config = dict(
    arch='uvit',
    model='image flow-matching model',
    dataset='photos of plants, animals and fungi (iNaturalist)',
    train_examples=155796,
    image_size=32,
    horizontal_flip=True,
    conditioning='none',
    objective='flow_matching',
    cond_dim=128,
    logit_normal_time=True,
    norm='rmsnorm',
    norm_position='pre',
    hidden_act='swiglu',
    mlp_ratio=2.67,
    head_dim=32,
    fused_qkv=False,
    qk_norm=False,
    parallel_block=False,
    dropout=0.05,
    inner_norm=False,
    moe='soft',
    num_experts=4,
    moe_every=2,
    expert_mlp_ratio=2,
    slots_per_expert=2,
    shared_expert=False,
    patch_size=[4, 4],
    layers=14,
    width=192,
    positions='rope',
    residual_init='none',
    optimizer='soap',
    beta2=0.95,
    learning_rate=0.0039,
    beta1=0.95,
    shampoo_beta=0.95,
    eps=1e-08,
    precondition_frequency=16,
    max_precond_dim=1536,
    one_sided=False,
    adamw_lr_other_params=0.0012,
    ema_decay=0.99,
    max_steps=9400,
    batch_size=384,
    epochs=23.2,
    lr_schedule='wsd',
    decay_fraction=0.4,
    final_lr_fraction=0.01,
    warmup_steps=280,
    weight_decay=0.1,
    adamw_weight_decay_other_params=0,
)
Rows from block 4 of a small image flow-matching model, named by matrix and row number. Rows with one number belong to one neuron. Each number is 500 + 25 x the weight over its row's rms, rounded and kept within 0 to 999. All counts start at 0. Numbers have three digits each. After the name is the row's rms in percent of the matrix's.
Before each neuron's rows are labels from the 100 images, of 14848 (inputs lightly noised), where the neuron reaches its largest size: "top examples" is what is common among them. Only what is clearly more common there than usual is listed. The data: photos of plants, animals and fungi (iNaturalist).
# gate: MLP gate (model.blocks.4.mlp.gate.weight, 512x192), inputs 96-143
# fc1: MLP up (model.blocks.4.mlp.fc1.weight, 512x192), inputs 96-143
# fc2: MLP down (model.blocks.4.mlp.fc2.weight, 192x512, transposed), outputs 96-143

top examples: order Passeriformes
gate.30 119:495492458509524498505534468520473493479529491551527525465493469529536486478562488487438529488503479499505534534508480509480458467507484473475509
fc1.30 102:488492493468495530524527514490505547489543478522507513490507489488509498469543495461486480527527449500522487495479455515460491456508473527513489
fc2.30 097:482508533484487507505526550476519523524522461482488494530522523484456493473482506490527489480497468484539454465449468475519518531476492528534505

top examples: class Aves; order Passeriformes
gate.17 084:488493486459563488508487483503482488529496493496521465488492476449492519507511491475543484498522472475459505521490520507485459490490503507489574
fc1.17 111:523512505495514502552509518490528464511496485496518526442521442507476495546501499524523490545523516515474503499518499487506481455478498470489567
fc2.17 117:523494513501547499563483519489489477510513505506511492472520451486489505523519479497536488546525491485486499510472528501500466460493505501489560

top examples: phylum Arthropoda; class Insecta; order Lepidoptera
gate.317 107:497500502522518517525523493459520492517481508515506514497488459513495480511539479423518423512502493523504470528513491500477529505491521479540418
fc1.317 092:511470458515524465465470521523498541483520523475491500524507549517471508495484576558463550483466520496566516456446467505545493491539502525504538
fc2.317 099:540513448472482495479463492471478512478500518505525464454533544469464500473491529527547483481483483486549476509444505498491509485488506499526525

top examples: class Insecta; phylum Arthropoda; order Lepidoptera
gate.193 112:490497521504464445480527495471461502484443525491515543482544482453456499483470475491471508511528459500510482515502487482531522527546507484480500
fc1.193 088:518518520544500483478518474450503498445494497507504512458498510499455491501502444527500529503503449543499505488531470498552549537527539500536479
fc2.193 097:515453487495514534514483529512511530502540440495462488522476491510500505529493491513474451484492520506458509480497484478523523505429520509496472

top examples: order Passeriformes
gate.147 122:469478435515475549490505490450491508516555496531510450469538456560518552525516496482478495497469481492505466515481503534506506508514446523474501
fc1.147 102:511517535503511504502517452519477477554456534491487522522479512462493484459544490514496511476514496487476532492549494488486479492498521513484529
fc2.147 094:502509480537475534534506477490535514496540489494511439495475434498465521494549508516484511511511482532458542511507546491501482488505478528492486

top examples: class Insecta; phylum Arthropoda
gate.436 126:467514445483484478502529443498466502527499509500474472501486527525519484511484492484506480499524504501523476517484501487528485483483500487478471
fc1.436 089:468497513516489432481455467519523530534514520493453513512503512509510488531509518530465531499504531511493489447474468539462504524507532444484503
fc2.436 109:535512526496523496492494510477548516454493486499494517494520467470464489480504498495480509510484476480504519517493443524481555536524482522543496

top examples: class Insecta; phylum Arthropoda; order Lepidoptera
gate.281 088:536531498543486508507515483503512466513515493537500514507498503547472500494524500476519497498506489485471465488495554485477497480460518535522466
fc1.281 084:465479535527500478466514508523517455448498528483519472533502499481483497473538500500484482489502535565482511481471456450517545522538502486550524
fc2.281 103:473480477490482500513518505520514500487478493542544505492518513501527530515548487500477501498513491522562494479521524446490472502509506517479499

top examples: order Lepidoptera
gate.115 081:513510517453530515518479511529498511461459453501518494490503480478502463512512466486491508461466470524498497502521470499529481493472478447478515
fc1.115 109:549511496442540500490533512490470491489471491522499514480541488475465513483464500483485490517488473484462484460529483498461516493507487499541518
fc2.115 106:526529485469540520479524521494474488487485492527508471485547501494454510491487483513476480506493467484466509508523466492484514489517485494549513

top examples: class Aves; order Passeriformes
gate.33 102:507506479460529490530490524478505525492522501505507506524487458492477492534490514470488490553492476460505472533515533535501480503530524507516541
fc1.33 099:510514454468510509506455461558522470468493468523486498464493535521529524488487509496537477502505529545498451436538482492476524504548527490484501
fc2.33 090:529470489529468476529473550490486504512480506519503487498478488432497485482461492505509468495516506488515470511473567501513538482556526482452488

top examples: phylum Arthropoda; class Insecta; order Lepidoptera
gate.485 104:499498469475509527568494514489523517518490508457524521500557476459453489486488478465519496512482529543550472519502533495472512466471503482465489
fc1.485 107:505558477504494499524508481489558500533505484513511493487524470513469493473503477525489499499489489530458527512507490487481506470501488495468560
fc2.485 119:539552469510493509571501495483512497498480514501513476486577477462458506475522472501488480501502462538495502515487519485494520479513469507461492

top examples: phylum Arthropoda; class Insecta
gate.156 103:533490512524555473523483514504561495468483485478489538472523483508503529498497501520494523508499466525486481464511500509512468513488482520478482
fc1.156 117:513527498491484549496546450504478502502519467522530530524489466501520498523496466506491454491486504504520484508488539463483500503511509505529495
fc2.156 117:506528502457490537514541433492444508506516501543530504529496504505505475530491481504472462498477512492520484513485493473475534513506481478514491

top examples: order Lepidoptera
gate.81 112:503483503497491504515505525438537547518482528478472505518504500461490518441520453472557473534463541508512432505498506533460518500510546537475502
fc1.81 105:503488491522520522506515534500493538496473530496482506484545499444519528439515488452525498514484507521522468529517459518474527525544567524460468
fc2.81 096:518510506465500528501538459577495425500491442498529502502467458517503513542512494500486553477508465520462567480537495486501470500449511472483499

top examples: order Lepidoptera
gate.384 107:525534501493516506523485480487488532449492526518480511544517530490499502520555516503505494484554456475510501527493533472474516468470505508500518
fc1.384 102:504462534475484543477517502463446471459501465496489503470516522494487533456500485459487519486497515504472520500489542523489519531466488494525539
fc2.384 104:511486548479500522515461482468500501421511505534487498512514517522503528495531512491474519506536480482500468488491542514492541505450500523529533

top examples: phylum Chordata; class Aves; order Accipitriformes
gate.481 096:550441529503501541491454493511498498506520488519512497498473499520499553479522511525494479439464493528482468503513534506539502508485475530525522
fc1.481 100:476496453492499519500480489489468497522467537480502539508490484484493456506520499522447524522523483468524532480516496457550465493545515514571495
fc2.481 106:494547457508490498483505505484498504490502504472498535513511510446481464500492516541474529573507499476516539532512474496514481494514519467522479

top examples: order Lepidoptera
gate.290 113:484488496517516469492519529494485523530506537449472500482545475483488497520541529519492548474519510516500517474540527491493468501496478477515482
fc1.290 111:502512514450475529516502475565525468461492479534516485509504514520526498483456462483516455494476499502495492543461461497503522485537525528489509
fc2.290 092:504494480476475558468484506506517515482529518504512514521497556561456464461460494531525493508481488483535484485510493469512492499444518495521479

top examples: order Lepidoptera
gate.473 082:443498539508504492488482515464532479485522506484522498440513518499468544464491550488451502530527479495477558485488542534484501492524478522484533
fc1.473 085:505502480507501530507511488535512522514534523515491471555482520524473517488485457524522427510470514494487479498520482511463475518482571525495468
fc2.473 096:477500483474478522502423498426564491534489511511469449515489511493461502530495486528514461513536473507496549513517531513490491517488514524495489

top examples: order Passeriformes
gate.468 098:517548491478496480523512507475510483473537524511465497507489452468529481462515482496504487503500472496487526492485543500483518472473505521494504
fc1.468 099:493462538512489502514524509476488490526474495491507472494476493501472489530490536512515488529508530492476468530478450492504509473552502513501501
fc2.468 086:497502460491521543458455470484510516503480487492498531516509555517485483503519486493524481446455474499488540476543500521526474535459501513557455

top examples: phylum Arthropoda; class Insecta; order Lepidoptera
gate.74 115:481512511466493536508512533491514482504515489487525495483489466508469498507491495458538461505501492542509518545515554501505469504469491473473478
fc1.74 131:539512511435473547479499448513496497538496490488488507507460520540490538521498483466542499484503475548513486521530497511550494491491540538494510
fc2.74 133:526521526465479520494492434536501524546473457524502519525460504509501547515502493481530521503486460512494524517541507499548519521484562539493536

top examples: order Lepidoptera
gate.422 082:494488522484514501500448493506461476516549500528478517528525494514514545498430507469489481509475510486526525499500503477477537489499508448508525
fc1.422 078:474507502474532490522532536494511552510472498499512503497494495511510483500469502500491534529538549490496484501511509544551496509524474531462537
fc2.422 090:461486465508526472527505479464457556501531486508491530546492517495486529541431526496493503473473555471521484519496507527465519526480475443521498

top examples: class Aves
gate.266 126:504520479493492572499546522475507470542474541483463490514533521495502486489490462483481508522488486440484559470514512523494507518535521476473479
fc1.266 126:520532519490477495536499493512483484459461479530513492517503485490543513492478489465445509517508470492506510500471501442526498508527546518506477
fc2.266 103:507495510520499512501508472497527496511498474499470464488469485502533545487516545474511495532542471493511490488499496535488473522479516495486534

top examples: kingdom Plantae; phylum Tracheophyta; class Magnoliopsida
gate.109 098:544478514522487487513476516517497509507522456468509492504497531472493506484471476519440487478514521536521506506527431480487482490536491497543489
fc1.109 092:533465535510501535491498518489480502479506458443510472496469474479505443476505478494498496496476497501490499517513486455503494521489464454523514
fc2.109 095:478503490490472499478543507524473459461510490495501499484518494519500471514538494494496478490488476479505556503490540500518534471518496501511496

top examples: order Passeriformes
gate.270 113:482510489512464473519479479499482478521514477486482494500508454502511514457529471492506490488526494516475535498507514481476498471504519446525511
fc1.270 115:522494499501479511500480501519481503484524554535510490490528467522461484550485517503521544521460487452486456494513463494512469492519528518494470
fc2.270 086:497501504478473506498461538474477509485491471488507509516480489535474520476524539539485481529483482491502525505544511465495493459513524490485463

top examples: phylum Chordata; class Aves; order Accipitriformes; family: Accipitridae
gate.189 095:521536481539496491487485483501464550491520492526484483483492481466536528462483541523442494499487548464489528490497508512512445569510496514507438
fc1.189 115:514494496483513498529482545492553472473501539489519508473539535495476520459478479523519559538552467495458499499529495520473522488513466505479468
fc2.189 117:511497502519497485502478521529539526485484487530500471486521476499515514477468478507502513515526487494484524481507501491485485483526475527513463

top examples: phylum Tracheophyta; kingdom Plantae
gate.268 123:481512534482518454535497522430493492474490512502512509539492497466503509527488500478500506492521477482503464498509527522526548486518497478507520
fc1.268 110:469464521491521466489494494483465521483477500476519479505489506478500515527475527512503503474523449509498457471496499466536495467536500463473513
fc2.268 113:496495446505517479516495460502515517533511471478507469503492529503501490490481495540497496504494476486490521484499476479520487447546538478457505

top examples: order Passeriformes
gate.438 092:506471477492471494487508538469483511540487517478562494474495525557512481466531504468486518463483498478503445501508477522451552469470508471511494
fc1.438 096:524486474530521497503512492478473524485554463506461525516512538522486511513512503498493470503519527508550535506473494491515508513504538494525497
fc2.438 094:511503479506510481485452506495434512502490502461495505503480530522446485494515500493481472445486476513551501516546492486495510545459504476509453

top examples: order Passeriformes
gate.417 092:462506487483470470513506475459479494495508550475492468462516459512524523489498486479480500509512474449519544525467484531480502479488537476534495
fc1.417 089:496513471505507492483525487498503471473525462521469465499521483499499486469505461472520499463479486509498480474499484489517467514477529478503487
fc2.417 100:533524511501496502511509500491495518539507479498442498505448484470472468476495505514496472463489491499513447489486484500549475537475489515475476

top examples: phylum Arthropoda; class Insecta
gate.440 138:561504503469479511507541502516459540487522489459496529458469492471505484493491502476535501508499473523546554547479493503526518505452561500498521
fc1.440 095:530519508481463545505522536515472514466507485485497499477469481479468482505482487494530454497485499501520552550507483500529525508490540474473528
fc2.440 112:563480472462507524548510553503478517451479486483508525459489519480459507499468474492536491538523497512482522542492494493514545491482552498493477

top examples: phylum Arthropoda; class Insecta
gate.292 082:520455523491500488439498482521489501473472499475487478514504487472543471482521533528510457484480481441519525467530509516497517521497480469507533
fc1.292 123:446538489465497497505484474478473585533511451515510569514471490516483513511474496465473491537465529478481488482487492516489505511539478503492457
fc2.292 129:467548486467488485515475493481443561540520442526498566498459498505473496515463490494476499525495508487487474490464481494486487511539515495496487

top examples: class Aves
gate.424 098:530494527532442531470486453495523513538519493538502476476486476495504542489503460476478531512568491540447499502513531512486541521505503476521511
fc1.424 111:542493490524474552490491510467486516459506519505521460535482479511485496537537536459486495516484453498529529513494540506524509511504492526458517
fc2.424 116:533480507505465535486490502448503488482521512486509456515496462516473497536511531459465507498546445538514505501514537510493544517498505488490510

top examples: phylum Chordata; class Aves
gate.151 081:461504507560459509495475496527471484522446474549445474522520461492464490496504529509511487526489475496501526545520484482530506505470485495460524
fc1.151 086:464492542488459461512474485469507479499492503514479495506497484545499492523520514513484485511500473523536528507459474451497508488513516484497531
fc2.151 093:509463441477550491523520504529481523498542509509473506507507475516517510490512465455506477520469512523493520489535508503486498465502487507470453

top examples: order Passeriformes
gate.111 110:512505499472429492522489481459498531480485516499462501543508504489453489502506509499510507508478514465509493473485520501553488517480520452487491
fc1.111 102:492515526479486462480519453503502496503482559499488483518500518457443501495480498498506467493490505483504487517500524486532520519524498445479507
fc2.111 090:522523542493485474504517507534486491505514468498495481519488505478486519479485528457495475480526526526491465507483501465534508544483549546530515

top examples: class Aves
gate.229 100:488513477498486517484523498525491511511497487499502527485502504603506525469521473521509523495520519568526497525514487526478492517481490493455526
fc1.229 099:459427558487503534491489491487528487537514508482468501504478519509502509522512523544505494510513480484480488517487502523489501524528477477500493
fc2.229 102:498436499492495551483517514502478486496510467515474510486496522566464505519511511535500533489534466522511500563509484521471490494520464459464502

top examples: order Charadriiformes
gate.327 087:501505522498450503520545519508511485503485538491482481510525494494523513478510464514506541446516480500490448463469478496453493501508489462531476
fc1.327 091:503465542503512495482495516463447502471478460429479518476509473504500464496483532475444498488469498542539524496471498480515490484534499471525551
fc2.327 097:523483511501489494499478522450469489502488490453468543495515505458455484470489520515461534514480488556516453509501522487482511502495515477530522

top examples: phylum Arthropoda; class Insecta
gate.108 114:463513492483505571508527513468510507536500479508489523490475532514492485519491499496556508515479502516473493496477452502506509494531519535492519
fc1.108 105:513533520483483496520492516494509512511517448493505535493452484506491497536526528512527554508492531496515477481484545488503499506506482553494526
fc2.108 089:521475488520535515519523556481516499528499515509512508514528525498520512477499477496483489458531528464444535489475505478496460475483460515474453

top examples: phylum Chordata; class Aves
gate.396 114:467541504506471505485511516485511471499504497531505489513496549504541534518498517500516500547470520506486518462531480476471532461476507540524533
fc1.396 130:539495506523512443459454510529507520539500487472517525468478505458501479477475497523504541457480485475537486514491480514447476470513496503525469
fc2.396 104:541495495512492487494495503546494499495477511478538559490468509494510482531491486465556536562468488504457528488516478495461485499505521499495454

top examples: order Lepidoptera
gate.133 071:490508558518488508480520543467497519535469487472477483456503491498482482501537510507497490500480529498515475538530499549481498502501483460488521
fc1.133 155:512511493480516510506458482520466484482516486441459515503525466496499456518511498490501461502493455518497501451520504499472499523450542494498478
fc2.133 143:494513483482512511511479494498462478493499491450467537491521471510507447512504494476532470509492478503498498447508503507466504502472551483494479