A small image flow-matching model, trained from scratch.
Training: soap at rate 0.0039, 9400 steps, batches of 384.
Rows from block 10, named by matrix and row number. Rows with one number belong to one neuron. Each number is 128 + 32 x the weight over its row's rms, rounded and kept within 0 to 255. All counts start at 0. Numbers have three digits each. After the name is the row's rms in percent of the matrix's.
# gate: MLP gate (model.blocks.10.mlp.gate.weight, 512x192), inputs 0-95
# fc1: MLP up (model.blocks.10.mlp.fc1.weight, 512x192), inputs 0-95
# fc2: MLP down (model.blocks.10.mlp.fc2.weight, 192x512, transposed), outputs 0-95
gate.119 106:125124087137106136136116094099202139149183148211142129069096122120107110126091133186099137108124140161100166141117130149146107122141177142106097158164135130100120091116156108113130151105186109095154174128113175172145189157132148137122141158108115201092118111082147119143154131109139199167
fc1.119 101:138171140108114131133113134124146096158212171117186153062173097142129125125140103137145117098165153183153169169117152194179130095129125146109054106183138127162146082170173120115102132104155149100159137160123162120131215182120134136111106145134139157060100149110149110121124137157128130137
fc2.119 103:155167148147187153115099136124135086101174114134154180086162131169072143074136148153163141148165108107104195133128168184105120127168133140076083108147115119127103143140130087106103188125131122094158125182125116119106118081079211141150119155078146157058133208150083131130131139203130123066
gate.120 110:131166153106083114099149071155081145150087207140133114114143176131188109108136107185137128089117126133162130156124121165082127118150111115137192160103134195102207090077118152130150127160095124183142149142101141091131054163106137135145147114206105092077093144141087142110136158132176082183
fc1.120 126:172189094092066183159106112131152082126136116106124061153126166188160179183157154094115119156081121081125088116139081138091134195134128060135152119129152177098152170139110147088137119104053139115100121092165107105140120092091131145119182109112094123104100142082104165105169151124151171138
fc2.120 082:128096123161155057127134153116125170122119113122170181105079114087127114084093084131113161049164109168148130123121158136197150109190137162141130149112112070146056090118129098107096142174145095119160108127083175139084093134140172071050136142112180094163111110162145104161054144189132097119
gate.121 085:130173114147171195177146116140165140138161154181087126094168130088175095120120134115101123145119147084163081118139077121164173158119146151127125125108167125178122118107123203102123088178159132118163138106120097154134084130042108098124129150165077060065139138124122210144131100112153095148
fc1.121 106:072123075127148092151135090094080100121175109152131136123150149156130073099194070119173099157160092131147141122138147138133150185144150088106147151079134105162139129178096136125173195074127165143080103143111092126116119068125171149079161116102143104114107133158119116103078116127192110179
fc2.121 101:168135166137108170118138174138157150160094141109099058122087058130096167134097160109072170090117142109152159133133151129103116104117133123155121115172092163095145126084134160134092101197112131093147160105178136143136093193153121076174071144114086131140100181101140134175157136132126148094
gate.122 091:092121109181130156120086133155126152146140089124107106177200106126109138110125164119072107120104122161163071123117176117126128171156139154129133134138109167136140092122125143124118113151113100099057132158139127161170153175056141118140146101116068118125151096122084076159130148181070178168
fc1.122 117:116114116214161147150092124126106139180064094072133082133168090110116119124137120108121103071122148180139126100139141182108143168154123177129096113138166155087169139126081111145121138122133096114144025141095120085128172148117128080155161046178076092166179145091079078153184168104130181142
fc2.122 105:133133163068056095144127115142120154059129165177154139137087118090131136150132115146160138104110139090113104134062145086120110083138175096143128156140129131164144113148169157131150139077149144175112133123158139160144058090160079171123131209103182192082073116185145150152133098141158075113
gate.123 109:097148147160120100172116129141135134094101106137120153062153113111125162168129117165177114127135189154097150046168075134166129149138100143174048166112162127149121117132168130148154169114162103064141159138117081145132116139123104140133134154128099146157161087196143137117150132190095100084
fc1.123 078:102128143064140161140108132162154156136198097084107119099158104141132080109157188022170083177104137157124081145161092123165144145148109156134122158147148133161074145165171126092164104139065136168101079108155110134138147121126101084112060168152084160182152172120165097090143126100143089110
fc2.123 100:117114108116099126060171110149099120183123172158129097182099132161145104074119120143059133109112081117160133174117191131131105118101131115097158081130130112079146124123108090134110112104132162149162099149134202123178138123142141134118182107075159115102119144064113132154123104082155163194
gate.124 078:092130095115177123174149092120106112119139171093085059099145118144102149174104176116145055144048137133095087136118184152151133156088080128174069094141146117133169088133068121199109135166163147119136144117203106132165140135150112175113113188110085136107185095119127126162130114198139090120
fc1.124 090:097121088125185127131128089094113154137093188113126046120064152114102132180158119105153115106112142132103108173130178126092084139126099098184120139104156123127148112139120098142085188147160118139126185111173101148133178140068097193083100140157091189184155093119120102084170147140144098168
fc2.124 097:113080167111119160113165158176140092123176047168121195126137151120177087053091107159173108135127123143176143107137091106154149086164178154087133152130107112131080147134169128135183114130125129140138108168119152166087054109145147056109165112149178097093094116135152147143094175086155145116
gate.125 089:099189161134114141114085132130179104132138116133069152089138166053196119144129184197124148151119120086120119176147086038164152120121183136122118117119109147147162137132044142081144139130088115163087141123113106168176200144120064104121155133178118130080117054185099097103129102132122094109
fc1.125 104:121152130151127084134094123134168061124129139156111092187116152091170135161052120128129133148104101081169098189155113092125137197138114160158135233089180175127103136136087136181148129152137103195174116146165145136138151193152094081166104078123107167089120175119136085133161099125158109130
fc2.125 093:138096138133113177101144107102114126127184158104176102105140120147138098133167113073127144090139136139105140142092117161118158126137105115095134101151084119098148125115245134148068115087132140097175073115145155117167125051155152119120201150065088117170122149102114142162113162162110182143
gate.126 117:132142110133128138146136125114130128182142085129100115089163141194145105099112142112114163188103060128172083062082142128160201139141171134134148137077075112228083127126091121088074109152135157108058096111066147056103164128105124074171138078139095133114155125126155104115095100100168154172
fc1.126 094:068116132183110058071118160139081107136078149073160147167131112147139136115074111174186107131128111197084137158139120117089095117125105138101133149200137145096169096117185100122131181115101144145128091133107097152165181146135171071098143097099145180139145096113131081102129141137096133133
fc2.126 089:085112104183150095061160099154098135161147136093132130095096157151149125137097171075165081130152123125140091096179154123137100084116043071158164105190135074109134116101128158144120129153112179107169082125111141089139171069137151148082169055088120138132053108188184105094087027161158104192
gate.127 065:097135105113135071157128126132091088121127218134078128116198112121154139179124114124135131133153172132076163156174100178140141138147093118145208140157162091143122094164134056116147120115156187116121168154146156080153166182132102075136114153110136099127146084102149156077142111163103106140
fc1.127 137:094127131135193126174147113085122133097128176139104143102082134153139170126142051109101138131087135132112097104061057182117085193162070111107190168108167120135105142098111138140203145174094123177106167102143127102142146114153135072129088099026150166130141105108115134146071168165135106185
fc2.127 173:095123113111175131140157129118086154116103170159087129073082120184133180112136067111121107150088126102190124077084058175081082189168065127108128130112126129144128133086127121127180159194098106169070149133157146118140129088156150063104112118064127176140155130115107081144083148125145120205
gate.128 084:105117115171111117119187090057086144121128158113115076041135120135126145218156128160163100113129163115123136086107123086145145160146082098105104112126132142036115185094125136139138100114091116175139093140054125139186157096121145084122125173073172116178138120109153135121085138118146152136
fc1.128 101:075165131152119166096141119157123093110134065129157042167120137141172190138157167136102069115189127114135133086138171097122116145093109107106093203156082148136126153166190149104110134142097077093131120129189150106067146108075147125138106141154131138175142089187125093116157127152123143196
fc2.128 087:157083077081131131131061095062119115150113118141137136124109156160091122064098108137087147180114126137102175060099088132130146145168093138137111127078080091105136122121116158166150136086108172203119087180161062171134133070145138112146135155171139074139145095103174127125111135091045114088
gate.129 114:089130160109107120108101102113107152144157097132164121091096096131097080114137174161152187140147122108092139140108095152073125112146191159126125156120188186096083089155149118129097098134144113074133095130116087140118056072087096158140132134038181109066091176134188177075199147131068141111
fc1.129 096:164140166089152140173143086137155161146071093146091119137145104134151094104125225161118146088118136151136162120146124097141113131134135187164139125122187178096063184098095152131132059192184121063196164086167103103171104159134109135149151111073149035154128193137149162107137165105117082160
fc2.129 084:130026065096140144097156127127166177158152139146123099109145155148158124165099112099087098129105131089162173185103149174081125160137132119158140107128102051168136112135108099077138181091107111157118101119127179139101159148144158109187110154125104132170166136142112098096114057181157155101
gate.130 086:095125154083117061152159109116101156130123095118122174087140106173153105119170132128130098109158160132111127175123153117189131164194133130090137129135174115163111070162102126174141125146090122124164110117107112085150144111132143117152115168142146102155103141111073107126076098137098148149
fc1.130 076:167062131178146126144097139141171162165123126149136150199147106149154094146098139118143091092083108158106123141113093104081155124136190190104114100102065138121130151103131154105128135085086140089097187090133131105102123167100127203143133152098116086067149139097130172176157153181151110153
fc2.130 109:101182113055056139117156131116100122146107124097169126051134150131100142114161156142125147104185135155089116118102139146186103121127116041128137113139170142160147123143105123187144126145140118196142118091130131111128139111145156089132150161159125155139118130131107067075056144083127169116
gate.131 106:134145099136169071181156083168165130107155121180164156145117124138121138085124140170130123085123159182161159113123125192120111149173172109118171140159115186133181086108163137151151118058129160134102138093144065156203105107194088123136131078164139132104171156140107147094098180081165140132
fc1.131 104:135120183111089155103154143128063134109075119054111073078153113118132131193118132103140116143109097059107128130131107109139167102131121171176124083100137117133125124161126090126100155162096083083104121138174187118081121196053182121115151130123068132126140107131147122159155063168076076129
fc2.131 104:086128180156119116100164105131086116105052139091048129081148094107103155171149090104150081124142089115100174155171142114088161178092174136143170123128098159128128086077141141186108089168090096163122120135104113107150140185130133190094202101133123075116135097126104147155149106166147069122
gate.132 099:150175120150128127114180159103163118158134176065189122141164084147131126124120133100060152130212165143178162135105162129123101104080155126140142119126133122145150099113140135182138213090177147108148073183138136120166164108129186064043118137104177145149076107103099154136141114118144097109
fc1.132 084:095106121121196119071112113110124149182142112139125108087108197113064080090113127152106139095104137100095205117081137070118135109138171139125162167121157144142091144181104120116149043132099081060163113074118127132167146146144149121097099146139139093115131160080077100083058122128115149158
fc2.132 105:068144152157111085137146177109122108186171148090163089172162113122159120119127174128090160112163156137146148149117178093147089126074166109114127135104111081073138180151142156143137146118074129102160095173189159146197127151103171078120129109068155132168062175080105149097112125099157141108
gate.133 084:103109108157126171074144072112072116180138188112183128150120155102180179143144097127169122095107094143118128129100140157116095141161097087147161150123129187146170150104124072134154159095102104212101149104163166153131112105153113129172192116202114126107102130117151134155165177136143170136
fc1.133 107:119103147105137126106104130039080181139185111124140097113135106114127165162131125101148126105152165082118122167112155077172138138202126056113170107180090184179148148075074094087173104079091108185038099108236161154125137114164135126117143141130146142125156162137145119164129159133149183136
fc2.133 135:113164107165100132127136110183163066097090130089096147141105166144137100105106131137118108127096104174128142062157114190092132078047140193137115135114198108082108078160190145163076147171117133078205164141040105115123128159098124087150146104140117128133105091120099146105153111150108061137
gate.134 088:088128128132112102102155125115108139087132122116056133144172079098137072156092146101138122168179136116155162141112105076116107091091134130201153117133129071105099120151137137151136078175126120165070178152149159063203069098109147166104214110132163108154151180109162105146149075129136084122
fc1.134 077:122117171092130160168117149124157112158187177167176095081116149140167155109144137153155113097135078114142136098116197117139089077113106125110110136140136178157104159118159137204157142087190146124162125118078123189121134181141102115149096140119145146096148149125105177071107130172141162121
fc2.134 111:115154134158129105069107125199125159079110167068065153126177116119133130174087110121159115129151162131144162134150072116096176134134137129153136124206119091115121161167135115086121114211090085112102133091194197083140117072123165165130148119139113108168106106161140076185140141140141151134
gate.135 083:149108116200129117143111120109163094191128100140122100163127104085139134149174141188114095099200198132105108150105176126120150188144061165147133147109052135177107137073142107058138123160129148097122149136124097131206169135091186098101108129087047149106158116125101124128098153129110162159
fc1.135 097:112208124138136104122108119152141106055148166136137131085134096156113130092110135097200158129117158102108093091082142075144112106160153185152110123106100139088121062139132192211093148077127113134136127113114181111125106132138136119179183154113126129140115168121142102112089154090180119105
fc2.135 092:132143154146124110145099138105141103116117067072127122148113175103175184147160147147037081117147164150124141163216141141122154144084105121141167064100130178149113194077159094034151125154120145101131201159141083146138117170109135103095122120099079092118119111160127098127126084121095107155
gate.136 093:124137129123146142109154115130154174168130102153096150086138092070115090170092156084114078130124082128116151155161088091111106152158127147133173166120053114114128099160110134117143128125119085148159150110122126201179186114107169128117115145110166178204155144155166156136166108113124030081
fc1.136 097:103110197154228112139123110155086149140129145190118130182142169083132149101117168162154102096122096139147074076115094207132105163089142132169164187148150090158170088192119137199122134162120123130156160112173122142127106142110153161091077134116105148127112124118081212176119099175162095149
fc2.136 096:082173209134186151147167143113169135148171122114073149128161113047138083166128142139154076098090155144122157090147123109120151146080166150126154165155154143090193103159076057208085135126085116152121121117140072085123119145102149162082099109102141194163080109125120173120163125176155056165
gate.137 102:082132137156111081109123131158108107118151136140118169104137129126163126138152109086076090138152121117131135067174106098139125143155095144063101108090144120111144122104141119192107116112152113119127089115075136116116114154144096120189131093107072114101155051079134128068146152196125167154
fc1.137 095:163134110088097168216133119110139174101166149146083099128171134159091101130117136136125129088138117088101113054102114143167096118075106114189135150160126134167138150106141080070168109184125111072166141080129104146168121163130149117088141126211147156162108167165076131165079153128108114092
fc2.137 090:133138101177135150086127150066140158128117138118166102128161122113156102146112117092133199169082063107071110096139107115132176147157101163082140128095139110107171151085192083144131092119144133109145122113140094132114100139172184100132086076154127099124147069087147155141136221178139143106
gate.138 094:084114142115176167145097137148153068158166129121111177098124188132183134158132150126148107142172115106142139079144095111147181105107139154133128091089172144094120085104167186152171129125136098096122127056133085123103104144162105162148139114181129105128130069105143111074161147109128154130
fc1.138 080:088121157134126137177142180124089096172122124077085154125182173112123112151138137118129151205210078175117156178121190165102093070093133164161123148154106115109125196178099185164138105163058162116134100147179115104095126203121149135116125169068183159163122126080107205094107190079145180125
fc2.138 080:153129166179141152056173107169168148111153110106121164126101104105116108145078103091127142119117065088163100180119139136088100105092113165165129131140099148129154107121111163115081169122101108130116146155142091142171113108122110121115134127070136138109104155178108156128158108108111148145
gate.139 094:110174195109123118088148050140106164177130228112152129121137172131188117112132133129110122102147123163170151146102104145125104106161103127117155114122116159103198105107135100121155133134103136184156102136102145136140075141062123146134088120169119099093061101147088151121162149139161088140
fc1.139 171:131138143124109162158119145155153156114102080093148176158120161198193156141108127138094133078130120123094187115133083132091162095097100114141083145151130161214101113126110104079134151136180147089091101154169166145109120124167111067101102127099076069094109117083108141119106140048208092131
fc2.139 099:119097124158151079155090110129135114148097095153139096098055048146118153155160140092087181116097102097141122169169132132171063137123162099093121169128178102090065161097062123130081137131106097092122134108164073063126178190102118104088175089132147148122146162154175090117117119171113139128
gate.140 085:082148156151153081092121131094116105077132075098135170106150187081139147163100133158216157159161125130083094118095096169134155093112134126081149124139076088179195115115131181140146153073125128150095131193120121104148179125135121133061162144168131195171120076143194172103115131100106087080
fc1.140 108:114133109131101083154170143185096118087139136147178117117104083136148137193131091123140100158135167122119134086093126179141172138104119118130131118072097109123131160179190105117131122112132145165101109069133089128107097130060108146090104146155139100104150103140106070112094117149181131125
fc2.140 083:192114070135126109167146150145105069152114133157100101167139116131095122114189077165158087150113173144150122151105151122133114142146164159137127119047127129151061134156072097127106101101143116119096158132134092148124136147058143152196074148178154081128156107138035115118120103097131103144